From a checkpoint of a small multi-label audio tagger: activation relu.
Rows from block 11 of a small multi-label audio tagger, named by matrix and row number. Each number is 128 + 32 x the weight over its row's rms, rounded and kept within 0 to 255. All counts start at 0. Numbers have three digits each.
After each channel's rows are labels from the 100 clips, of 14976, where the channel reaches its highest value: "responds to" is what is common among them. Only what is clearly more common there than usual is listed. The data: read English sentences (LibriTTS-R). In brackets: how many of the 100.
# conv: pointwise conv (model.blocks.11.conv.weight, 256x256x1), inputs 128-255

conv.196:114049073118098125157150136162124111053119103151102118134129163108055109136083066151112137152126124105072176145098174111106131127190148129147117064095099184090090165143164148102153142135172117146094189124113110130122140117098169143082104133141077115131108127147137144112099119072112161064151160195155078073121116081138131077098084133110084174137121141143129135130100141157148083132075
responds to: the word "make" (28)

conv.14:085080066166129100128099155125120134141178077139133093079072075152084111161147103112128099126110157117116093136151096076163110092131101133111126120146150068126091099081103115128088084179055147138123082135143095133109113115105104121102108103135108083137173120170115127085110142154128098126139103125153072098112132132186083156148076168059121093147128093122127124130091117092084105055115
responds to: the word "i" (42); the word "here" (29)

conv.10:183158157039066097116110130132124095111115166110169099141103089132091159113127145150111186115171107124135120108099092133131165178145119143133076039125112144168116119126128095100025119114166108109161156064140120156078128144146105109104128141135142142060110144153080078131046135119114145124078160121071123074152137069135161144109132142142087108119119139104100070130169084149158156080167
responds to: the word "there" (50); the word "they" (35); the word "is" (28)

conv.100:140130122086140130093087150229093107121140125145100133119123089050145141137124173163150110136139090054116165117162111157102086118124119090152051164166109124105077137149111112116044149149094101151132149131060107156056071052157174114134119113126174166112134100127163144132106080085136111130109097097135151103143084110164095132171099140047160133108120140092094153102074092114122134112159
responds to: the word "up" (33); the word "upon" (31)

conv.229:125118048146102144099099108096118095109128142113150141121084163140114131161140166143140131154130117128076101073177128123168084146136091098093027110081101144129155101084099151122118128132111089127176143097131061127117091119143115142140118130127114139168118115119180122094143159107137126112104095128078121124112098101172118096175114163150161114096163126082139088098179074082058137080122
responds to: the word "very" (78)

conv.87:147152153166172126146091148121125152117156146114132065139081081093149123141097153108149040131160163112108048159061085134113077081068127111104133110139114119058155121137098151156115131139145123155090110121148082118139142156101107142159148115108157112162161101117141101128090113150139089078073187084128107143182139105168110135135109153107098134122143130121121081134095137135090087141103
responds to: the word "in" (40); the word "if" (37)

conv.198:094165168135112085129159149081138089137148166127088099093059095131116178111161100176137119094125078143148076124137112057134089121092093100145121142126109104126115123073134098067150151074144117160160088093101131133119053145126114102081124141138118164110140128149072153167170041119110154095061120122105117079156186080164079141101168151154146132141135143089114126180159083116099102123145
responds to: the word "there" (51); the word "is" (36)

conv.86:096129089106096130145115137148099165094128142140126122112116093107138142168047106153148146130180151086062066140111135161134079051087109140141125103134099085163137156099101137102123145103082119000070126147135152153076123129014116115118113145130152086118117095092156132109156107085157187094116142126135148074166087123167037137080163126051073091142123153146154116114132082103145161148064
responds to: the word "out" (76); the word "of" (50)

conv.64:138145133122110129122158114109173148119136105156130111146114131085086156133152157087127079136112138092110118154119056142212085178110143136122124114173131124153132147144124148104141140073219083182118104064150101157143138114127084129101137174064131101150087083138103182148153137090100180103096098121154127039167067068127075154106126074135129114099157093138073095089083070157164114078174
responds to: the word "any" (44)

conv.92:193168187072160158112106147107148071100158130140136060171096066127155186153118169089146158092130164113037167147112083111141138123172092085134144185108089115156146163102156147100092131138136152108125103175134127102136090080072126090123116102069129140116097130118177110157176138122164110126103145035115135088080145160164108121113109160190094131107149148109134163166079121074143112107135
responds to: the word "turned" (44)

conv.227:107182187168121081053125147121082171134151111122125153130137092108153091059131191150058131132148122174101058129121178080146095089097149119140147146124119110171111146086124105119128149142072102110117131122117116158151149151153103118092121120114074119104157088113183181167099166102125124064108156153122021107160081126137168042140161129140104139113175117062098086094097087119115133102125
responds to: the word "see" (50)

conv.82:104133145158092119088113153134138078164147131131138135148145084126175138128156138147147085139104181142156109133054154146081187134110127100131120090151101133083149135142082160068130089164099082142144108121052085098095133175150115143094146146144123168138144099126143121077091062101135108060096188108182101162104140087131198091123060125079131143132172177084090075099108132116143107099121
responds to: the word "by" (86)

conv.46:136094185162107064073120138158133010118145097146133138152058092140117134134104094083135117100160086107095124126129087132141157103102113131063111142090092150102134148179079089099140124122103110123115100120169136131116117136143056154155053120130094142131148130152139167144151105131023161040145129185148117122091109105122180142173136077127126153133142096052103116096152081147135102137165
responds to: the word "for" (40); the word "something" (38)

conv.115:094139124166154146081163116187044130090145119135148170183153106106137096141053158117087163110169135136056116171087096133144105128067065122087127154190132070170130143149159127143145150088109123085099104127181095174114152136000085150126072113104086111156116107105112177136072144110121180092111110150120100117120167145114127147145120128092129055151166127134122071091108111123123147093128
responds to: the word "any" (48); the word "many" (33)

conv.71:146140157105129120153120154071133117162174110147150097103132080159131142156134089114093102108163081138189082088109149135092000146123175152091112074143105107109021161101122150146142195143176177125178144119146122119093094059160152047136158156106143146097109106134142158174130101117108092111095097096123155059129108132121125116115073157057111117087145119078097115163092118137121190130106
responds to: the word "more" (53)

conv.88:151089152105131081117127092159123108110094125158141062157107043073134178148121104171153111079122096069136063089112155147159114104090137079113157183102082100137078124119131113073089153158085127150170156116146107114140138130104096185076111109106114152117109135126098153159080155061139118100075130121140138137139085083190111153122160126156142158094159108076076129129105104080092059138100
responds to: the word "up" (32)

conv.155:132085147130104110106150100136113133083202180092122135066100053155105057125132149113129110129128149125145147103167136136154132172164125110113142166113118120147080144116109079066092165164142045119146135121113136122128164103095109096159083113147075169131065114079113169177184134084065061130150154108100051130112119119135083113176156143142099127083159169136031087151080140138146153159128
responds to: the word "more" (81); the word "than" (37)

conv.240:077109156084149083128161168112083165064119121119152125151141087124126116156135131141047123094119088123118142045169112132132116128121115139139145167129131128178078091155139142131122098164137067112164130161162135077119115157110133154152131152132049122156147172138137101133038118087097101147112128166155096111163084106093136141109090099147113180145077116155044106105101038103055157110113
responds to: the word "came" (34)

conv.192:126118107146182179144137157172097131227130152172103194166179125105071145128154150115148135144121198206154150155140176160119168149080194175184149168159180103110182162171155152168158162142135137157115145167132146134151148133151103156174147165185131133138134129133131105106156123161154138155157133135129161155127160179123171119125145137158139154184138135177160158121168177177154132084139
responds to: the word "little" (48)

conv.31:136141095071094051138090129090120166134073095123138149109111091124134140144167154152137112148100152102133084108137126170105046149095112159116090165145121146124081129108164116048087118140218087126143026159191146163118061178113133112144106139114094126181063133142103140103155169125150073113108115171123126166094142113110066134103152051127122150094181114108147094131090101178101101170049
responds to: the word "in" (43)

conv.156:081148134125163136114151160180137165118124139104145137132121115176113128130090134052072112141113126113089169122146098119143101134061132091143125117172153070141138133175142155144129070165143098147148106077135122094155074137167108155073082111141151130116101130127078120129167167184144119148085135102148095116172094136131095143152103127147092166147094122152116127118081072099121173083131
responds to: the word "came" (34)

conv.48:127101138162139139082150141136138135137145129079130059165137139155152147166209153156154113125163139137098100102115155127126167186136128161115120145112136112122136125104125088117135105076153123134173113120139125145148140139123109086134097118134134108109076119095104107130146126130097143146138156095235116095105032084175152113106154078142154117085132121094101157090091067162150138177063
responds to: the word "much" (49)

conv.111:139110126139117153105130158146129156096155149099141120172112136122123090107140122154065075141097134096112073105154134103152117114117133099130087110110167083098064126090158093101116132117144155117123131134105128180120144136098104123071124131099175145105185132085152128142086085123069150108114137105113119120115145145117106160087092112101128141113180133135086124045163100148073092084107
responds to: the word "without" (43); the word "not" (37)

conv.254:140147048162108068121135159138039134097138130095104119157065140098135159120114116093142142102090156130099128140089059155125096092094101106129160125121136120073093076078078156121092130135046135123157143127147115147091146155133128141100102155115168115127135108083174140109116087054128139139108085142136190061156160082105132083138100138124098199125142102114120140192144086081102058131135
responds to: the word "been" (37); the word "have" (30); the word "all" (27); the word "had" (25)

conv.246:129135160114170097111152145104130090128117077149131149119104142132124070135043148098091060191131146093102104122161095035122113117129051063114182146073058152170129118165144090097119109103112161073120159100122129153141149136086091116147086128100132110115083085142117160131147149136141174152119125117186064112149155088090103122169110108128068106101146149049127151197089105151059122141088
responds to: the word "just" (51)

conv.52:148109104142145093126053147124138150042114117088113130116165088090120109117086108108140152123131135141135100132167170134121092109132153098102158154149098146110138149120143043095160106150105155088086169080162109164124155152136096128160139168131067119091060066122117126107050133133095139145128148140138131105070137149160124076108140129111123132136094097116163188157138088125045079109179
responds to: the word "last" (36); the word "asked" (28); the word "at" (26)

conv.252:092160098144077066104034178130127143151119108064151107104112104078143139100094091146132117110114141090137088125106094132105116174141120160148115169154159134151121132026159133114096076134095097089149104124162117150068098143102127143111162174083172099087102079125111093130109131120135114129118093121181071099116155047109177125138155087123130107127163114065085135084122122090141131129123
responds to: the word "back" (39); the word "by" (38)

conv.72:118139143072121136096140110181057089107121140103122158157076111146061026104102157164110121130136147014064146080106060099122067133066081158090098149084114137181141072146167152152100023154128123120099154150160068152126111126082093149154067076137088108146107170141093100085157143152148104116051137148166148157154137148179087131202095124122114136129146149173099106135098112159128133111079
responds to: the word "came" (41)

conv.178:117113081179128143151185136111145150042090118073116127132137127119152105165106131145179179085139130093132166178064111118153106157156125117030095111144144132111112102156082133111164131122106141166135117157119084178123178126117128161112172129156080155175013118156135072098100152082104171109125147156205179119099165142073145133115071139150103130133161104135105161172054124116153139128099
responds to: the word "any" (48)

conv.146:129126132152153133075099168150083122074131117122081135137152131087108137114154129159096111162137170113119064172110170090087128154090145114070076142153126079054083152131126141042141153120171152125113151133108118071116127151116155046142132153109139076134146054166101117125151077035174086114136038097182116033105119130149164118128150087169111139126129176104087168072085131146127176128148
responds to: the word "back" (67)

conv.214:144098035150149115154149154133145054105114128127062166107123118131162155150114123157150113142115144108137140126092118150101137133091099147069110125163049142109140045128167156114100101116134095090114092108174131077168055167073143147111107124155096158119074151148160096182114152048166122138167119123101150157064152155137122133116082058097141077105192118135162119112139111184111145131169
responds to: the word "out" (47)

conv.236:097122180166103085100088106095081120134104108090052115127123145140147093145160129147052161101148119165135129143061153125164104126136124100163173099123061101077157073115132069088119127128155128107113121133074144168116110111175078138160134130136136112129147115154132151132169121107152076136149116147151104109112087120121153097203185094165137164101092142146113104071119134185172119124150
responds to: the word "said" (49); the word "such" (41)

conv.202:135144151141164119112130130093073090165177115089170142179131125143150130160144126145137110118131186091107111142122056141195151157164172116114087071138182139091138127122152093091121083168072173142176139084124115181119057166103108136110130059171120109155140109147124132052129131190104078106162153113151043145138175101069100098107176094144118146097115101169088097071145070117151143097101
responds to: the word "which" (37); the word "with" (34); the word "was" (34)

conv.215:109167083134139105140092136147091104138162165104128136150093077118178115144057163102123140111137107085122126127164169134085143129082108118061096137138146129121134087141115138108139118147126104133088120107167067103093095165160142121119083080081116101133135135148124044115165106126173116078107128169135158116075144072153107153146124121122118141168130072107129158122117103123125087148146
responds to: the word "you" (41); the word "your" (31)

conv.122:148109130122133138148087143118128139068081113045166119142131106136116126133128137107115159115211142101117105112142120170136110146137115087102132124163129094110151131100119050054110118126130161094167084083095167125123133202121102078171118141116058139083146115079082101119102148096152173133105160156083118110131132116141160087119116121084084143099091150161131121053144098106094107135140
responds to: the word "was" (60); the word "as" (26)

conv.26:199172174163079113115136143184136127150122126130134123180116114123099134134085118168166076114149142080145167135120140112131125119143109128144130133116154100189127143097134130099055126129153170092114122099149139107129124097150141083078096140111128130096148098141080092127074120114093125132132052081165133118144066048148158155141109087079149129145143142141078142054117092085181128143079
responds to: the word "by" (36); the word "put" (30)

conv.6:130166084139086095148098157096124163094163098058102137064092145122152086090065138147140125114166081104130122069154167132142125106137087137134105120136166080135163136105163085113108094139139137111127076159113096139123136166083107124127069110134115173139099123109121080128116181087077147107091113106101060132132083144127138140181146165125092130117109160107146083116157110136112104119189
responds to: the word "is" (47); the word "mrs" (41); the word "there" (34)

conv.13:057152122102078155148118126104106180069142133093149142092086115115070156105125107105085141157129142162114141101145123092139126083149136131114149120086132104140136109173090134113145080090146062147132050139144116111102151127095143119115139115148133145184130125154161120162137117085164141120110096141163123113081009113096088109116104062091101162115115124171123092060121086092123110076124
responds to: the word "can" (61)

conv.219:076164173111086129125146033108088107107159155121104135106155158138169111113144143148145136115141122125121092109138170142144133040124089142139133189124133128102134154103141119055073127091143100140101133144064141144124092107046107116152169081116135129145144114086156132165070129123097117094110135089126083148181131083111125122153111061090171158160065150099143132167074166055119129132152
responds to: the word "it" (53); the word "did" (43); the word "not" (40)

conv.16:091135122118089114116160121131144068128139108099110116086089112122129099135141174165071095149149095069135108124171154092117104130142013085126137112156139093133109114072082111075094149115160116127150082126126111137103145145117065125120135059090068122152134112163081119146153110127139058059100111090126130072091131136173034150167132171117159069177183130077109056116141122135102091092134
responds to: the word "your" (70); the word "you" (44)

conv.235:172109109111130172135124135085125116067154134112099021160167110060178161161129175108110106139130092117105118089098106158153069127128157128049088151098161078090063133171165063120137183176116137114113140122091105145135054098135093084143103057138090091144169113164163135123158127105176127153136108145084166071096162160124129089106142163133153104031140070108131125142134102148152107117151
responds to: the word "another" (35); the word "nothing" (26)

conv.172:124117130134160120095075164148164053149139117101147147128132131151130116174132131102153122110102097159133155126161126128131127106166090075125142153183173172106067098071114029090133089137103112092106069131155100072112151159111112142112113127122159129178136082127122112080047163039142122150134097143132137108121135137141146121117109142114095113159094140180087094089099072129096053087109
responds to: the word "must" (42)

conv.78:126112090159090125162141166088111123139164142160137145094157141106132170126100088119128106105134134147177130133105103153130142075143117139146182112101136122085152099167081108123120129183126094134132141019115130135087157145145112109055169133118149163153093095086126157093123045120112142054158147138115123138111045125132108125080071021082083143096147157155140074123154124165115096184183
responds to: the word "at" (32)

conv.126:025107172141139104106103131131089125131129149094139175161091107134117164135157127092078109145130100141157107147135063102114078139126103175026140139174151159102094116100152118105121079168108104079104069140156125147128180140129101130135125094078128147135069101151055144044164117136096134126137115161172064140129154060166105099113096126132104118172138168111108128073148115169118063139094
responds to: the word "mrs" (27)

conv.173:122149126166116059114101165061154120110148085095147096095099117144150130103134147199096102068111135126092084118122107133104156097161113142151169161139112146113115132157126127074065142160108105091122025169074127140122087158096144146079120082144145145153079151111123165166094098115118146106140084105131145092149079173136114133107127117100099133132086141077119143167107104090100125174203
responds to: the word "there" (72); the word "is" (52)

conv.116:120130056184111128134167099068117145089120104135080138121057136126077167130128056136086137118127072120134097124129108129133134134187050150141093071070167112122099098164107130053128099104121126105168075130119109135146112153127131135119188086138122092150074158098110177135146140087114160154140160131040163084148202136169080086143154163140121136131148156092064133104166099105096122127139
responds to: the word "her" (31); the word "turned" (25)

conv.101:120163173166168127111135128084082144088120167085114113089105123100143097146074158152098188169184113148154103096050095135160060135107092150106129128119147100174079077184133135095127135185114087088144074142104077177078070135028122128104161083130155126111127140119095083116114128133179147117146166125178123117171155133118093098086121137149087139105126142140104131108155103075147080089076
responds to: the word "about" (27)

conv.67:106167096127128102104099114094082112161138148105126062121145135171200126128139121076104126116127084114125101151120139104123099129153136131118145089165140166114107077089081071110087143172096092160140074134151102089071116113132115105036175149136153119086101159154076153125090164129130108091176153113142140132150193110168127141173161196116097118078100134028166134096074127130156150087144
responds to: the word "cried" (54)

conv.133:096154143205115136099146140115062082127155107131119139125150091182114150125145132071095137113084116119122125111130080114147157083162103119149149081079136081143107135068077146107147117140116125145164117143139090113164119116129133078112119145119097101161052191139118147015143134104091055057138163166148135119089166123152105124103112132103055127140144042120143059133138084128151130142077
responds to: the word "take" (33)

conv.159:159095101076115088107079080094103121135179108133077125121141138101146178157100098107181184102126124091138099127121181103076103040057165175099112165166121139119143113146160059128122076126131141137109042106171147130117132122109121157153119123157176195169134093138155112141101156118138097154177161128117164129041135069136140141100160128124117099142110062090151168105111113147121110154081
responds to: the word "left" (42)

conv.85:067159112122136071133118112127103140113146131154132061117119079122161131130136116150093124123125110094154138117148082144135153062103116168112117045135129155157109074095104129080114091154093141142162059158135092176101116080157129072034138135119097157152161117145102106138093097101143134087121071176103150065158162127131125145120105131137148070109118095059159116123150111170129108134131
responds to: the word "little" (41); the word "with" (33)

conv.160:158142115092112147172150120115152166071111092111137131097134141150188098149107166083100038098156131073138088174149124093065062169130133097118113100125096079145104116125145116089131182129067109063098095084143120138108150120042103088107093121105148150141152071168122100159105108088103108120139176125133169148085158126067132115101127074090108148114156127147140114143061139107122116062115
responds to: the word "can" (27)

conv.36:148113197136106083117138132104142153103159140098165107099134110090118127072145110118116131132132100158084087070104007126139113034107125171078114181101184143099098106076136093094051098170071150096169138129153131150121088107109084130084160112185144113094116169134103126149105119145129090080120083101107140163142092087147145143125087136120085048104144106129141141149084132091120145081124
responds to: the word "i" (58); the word "you" (35); the word "don't" (30)

conv.154:096026158125137107117172164113106141061132114137135102162102034063138144134072113170134140092152046000132139090148126135087131013135140109156134146141151098159146142085129154057088139166075135076156147119145146143171111102091112079140122142123099153067118117125090069141094050154100105091124159119098117114168079094147152135156116159133103081143122100111109151135118092120091097090102
responds to: the word "don't" (51)

conv.3:104153152119056099125110160148128111124150172099144108114085128165063114090148099160093124135094100139112139132098125113121096106115114094118146098150133108113125149097111105125081085114112085193153088053165112137101093135104092165126147146115104147096095090145122183135070104097029142126077157090153141126170113118121160108133076103084066140140177170093104138119140113101130094152129
responds to: the word "for" (46)

conv.117:064120188124156109112131150104102166163153106128139091131157104142116092083185117153142172064095116066149097070125135146157140057163067116129141134154140148096146124103091114087145102071140105150084136150178118153093090137076111148102123119137134119151112157073113142131143092128108083114091155141140123143170141135069129099113119131053122134166079136098135125125096136057139088163141
responds to: the word "it" (81); the word "if" (27)

conv.113:125081118131083138145168067155087104116116144133120161122118120173168102149098097176144146079171105113072101169159146070152174090158128114139117094120104109139118136116096115069129047120112146137125144167097136168113166083107192136037128158140115176048150131070130127147096135147128145143141129114146099132194107167108142096141146040152163065102128083145119135060120146095085118156102
responds to: the word "back" (25)

conv.188:115089140146158146183075149130126131076099143138116151034102030116139099145082084112148097128130128137139151150151136145143196073103140139112146118143133135099134142152124130103095030158166136110140110151093153109156147145102112085138091145105049068124098123087110070104161123111125166073109138176121047150109139113156103131120142128086140120168144131113154141127136137141094004093071
responds to: the word "get" (35); the word "yes" (29); the word "yet" (28)

conv.151:168164151162201117111169100068099035105164113068111061144094110128162105128095127063162146087107142157109156148135113100160128107165163112160073094086099137172142169150118076140144148081134097177136147164130154131109080170111136108145168170078123132162151108166174181143088106090107112105164145173117093115110150127145194151107171109171116161093129046106152039116099075169148126114121
responds to: the word "things" (35); the word "thing" (27)

conv.228:115112151120137082127114115165157118060107172102134123123109104137123175135086136110160135145163104072105154068073112117019106083125058097147145174100149090126115132104158040101067125124063141116175110066168128163133135135069090164122119079127119107102129104162053161131139095141111135137053111132125164096157106136194140120165070103116115084144137102127136125152139061121083104089156
responds to: the word "you" (37); the word "are" (30); the word "asked" (27)

conv.147:080123163093154066152094160085107121110144075092121124157119040135165132138041125144147156157123148045091145127119161126141133073097162064095133155160135151101105105093144155087045046149140122168094136091191105086133145046113090114175150102111086120121143121134146073140146083116168136140141088082124126112161036113103100036163158094071083104115160152151107169165100091136129175105148
responds to: the word "once" (34); the word "you" (33); the word "at" (25); text has "what" (25)

conv.213:151166120101146122106173127142118092114155171092118131039051084121101109075124099144145095169160100119163097071121099179127116126098129079084104096136080071132173165132116139102084167097155149069132094192158128135181153133140140141142135092090150165143134151090135151156166141080083086112093143089144134089144158156084150113130125170165137120119106147110054098134000129160127124143102
responds to: the word "another" (32)

conv.34:120124122142166130119158111117151092136133129081116072098160092170149116117066163184095134119180164141173175103139092164160134056174118124126144095104087117152137131107056170166119173176129130144127134163113098096127116125131118135133078166160107077127099133144161114145121149105135055067120149162122171090113078128133106049116142073124109132101139108100129057146029069104161158109135
responds to: the word "came" (38); the word "take" (33)

conv.145:080145146109118141066155139174130099194109094107122095158119085125130128164131052145124142082153147089153115110132148078085100123116090108127142115104121059103106104154139123082131112129077187131143103150098126152091137106154111148099204062131119164048071085135045128084170094191135137138094125127151148148099088128141156168108096097141066114066117114128075087113168110138127146184095
responds to: the word "such" (54); the word "but" (34)

conv.189:105140103153175170153123144148068097096167103088160143118129031139061132116103193094124122105122127114138153142165134116135112081136173121154140104154119173131097074075105157120124082151199173140128091106132130136140081092088154132130112138095137141120079078148144131061045125067091169045159119152085166103085106090126038150118110123084128086106145133140155108072116092125152120104096
responds to: the word "cried" (40)

conv.128:120140165146078119065073093076066077145130138135092115098127155157177131116180171090108129115112079058073089119155165156110113129107119116151126132174120094128111147120162085135108115140143137116139098151123110100159113135169079116156131122121077112163176109122185145169086079114118091130164107174133141095145074117176146076110147140138056084119139079139137106129132140085115108118198
responds to: the word "said" (64); the word "he" (39)

conv.76:092160124160151134135096162109145142070102071099093156104129032098142137077127087122178134138119091114157119137133126101051197118149087146131062110082169151137152142140138101036135165108101168157152105119107101145152092106072184142133113141147160077132120140119037194118160116118186139136130101130198106078124144151162142140153127128042143093146163118114124160167153154088145120156165
responds to: the word "back" (77)

conv.177:150056157170075084081128099141109092135161124128144101096154097091130126074084098098169117111130068088028087128161080076151119100147077139135101135088136094101149106151102125083152091145108103157142169138087143139184147111017140118116141153126132093122109161097139187162138113109098109134178105128117121110145178121162160101124148108114152090153151151123136117120130130058115075125134
responds to: the word "away" (32); the word "way" (32)

conv.65:077149148120087121175123123167129186171172168130112122165125102164079085121158142133153098097113167160113117093112066105161122163140117170146124161134052146136146181145118150103096133128117149179120129160104157149139108140146158175110093079112139066142165112137095123137124131125127144121101093114186183128151137149049184176100130153133110126134110063162182084128128109129127162142128
responds to: the word "was" (43); the word "he" (41); the word "it" (34); the word "if" (30)

conv.164:057152059152097097118141198123116146081150140131126129126142097102132149095120134119098116146155071109121130065091168167144089123100093167114068098165085132089139128108061108082116149185105105129114119076060115153100169156156102098063120129105080139132158110163106154149165097056130103112137137152119054113069123110106145099117109130141151081131146142093134121119094109105179116152185
responds to: the word "at" (29)

conv.90:109140166091128124133086147125118112099084144091181058102153104136147140169142156145148131061154119082139079121147158133150116127090078097145130105135157091095111110102103001102151105078070108116161112144147112080150130148152073111145142130120090155144108136125132166136140073135096032146077135120131104075119161105102112112071133075130116078095092072131128083079133139143084099128162
responds to: the word "said" (71)

conv.233:138113164165104136044146115136114101117178080134125125094106165139170158114112170119085123118148161133034131137122119088107126090149116021136157103106116097158109103079123066116119163153069125174122067132093147174109168114140125094111159143137093104126112120133137126167092073071161169084178130155118113104116099172137118124160123121112149140145152164117139094120124121100121094142099
responds to: the word "too" (36); the word "two" (36)

conv.80:104146136151155137160160142085159083103143150071134138113137107124141150135072164128118080125139114107107117126189120126122151061146116091159153148116104150129147105096156080128114095111202121121125120154072143124135079163080089079166161119103038151109132086077142105157090070133122116111144121145154046106169134122114094149123105133053084156119129133107129172103113148062034140131144
responds to: the word "was" (68); the word "there" (26)

conv.24:138063115127152122144149111160075136083148114106144129126045080142149070187102136129118067092161112084113087179105145123162084140052074152090127137112162064108119142157126139125135148134089110132100090135092063103115175117097089122117117155123098097134173107182066163161154111114104115065108158131112076161114122146157080128143159134109170098119122071145168053134094129097102083124079
responds to: the word "you" (43)

conv.20:099050110137113166141146112121144121132131103139144094117117124114133119140058146195160157092128123059170059038108095133140149106121107138100074148097166133057089108076076129103111122152072130201149122044114062169155111159053083145104140131107117164108093131122084128094194135164102121125132149114148159137172125170103101068119126046034128172102160128130080125168142142090122121117112
responds to: the word "without" (27)

conv.53:166129155113141111151087158126150149097143145118107196084130080132112109184094114097138126084153110089142114130094195176132087135117099150089145030160077104138166080097101104087046145138121134112122125096143119167088113188104125055159115100075077090138124083122091154138178029146109097042126155122111085147111150117184043125120076144108087155151134129131149139104140095066117126069115
responds to: the word "why" (35)

conv.114:121140136159075142135099145130126073089114100152136148166109012153149166150155150150147145123138134097184048120108134127179138095146122163050129153136102117169143125115139119056122131138141146151155169034152109145123069155132136126126164106092093114104112100026114137114092124103105111148081132134079070127193124128141093155153128102120129070096092160124154101094155124122125121143092
responds to: the word "last" (30)

conv.60:151114076150110135107077150134049153136161080062132122117127143167140169186155129124102036128098157124117095107156108149132077136138146138074089060109106073084075129103068129092135135110119129079162048192095122094114135139171110100121063102157127120165112116142142151152130113133130123085140114102171133086137085122170134130112110133103135149110165141141114108106090107105082132136124
responds to: the word "her" (26)

conv.93:116174073158108056081151203102104128127171140108108030103165119158131153134095081076113057040093105087082072130127057137156101100140115122152098159136115100129123105073139150073097079120099103148151130069118112100140106166078162091115112119120108122063084066141124121148169154100164166123155049097173157109148104094129135098122130114174138126114146086103099130096169097138104115146186
responds to: the word "back" (55); the word "that" (31)

conv.206:062107104125151140075117107128132139085108112131101115154110063080075101207124142146150158139144126154114126109111105110148113122149098096122156135100097157127130097144149130121178143118183118149120127167195128170056143082116114105154107129089117113116089131155031120131171148118123161142164135136108135119091120100129061106125147151134138070155115148091115135144091108143172168156097
responds to: the word "make" (41); the word "what" (28)

conv.29:128081156179182115073093104181108132121124080140175150149083118155087146156167153146139116074073133080105099126153111109183145128137119124114129144064172111080119068095138131087127128073120146178102069118130073147149102119129080162097086124190075112149094148161125155092116106163055100108102103133116135096098089130130107144117120144151096098082188100085077155091128064105077091135081
responds to: the word "for" (60); the word "first" (32)

conv.120:101149132123119148160144100141084076106038087105116141141094098137119113119113127130084164153156165093103089131111137190127115153141104134044083153133132129165164087083136137132118035151168096073132171160209096156106156082104138128114145178086124156148112116129157093133092128111132112152114175170093110119150115155109118092120107049139141092076121109121096163136125103115138156089102
responds to: the word "little" (49)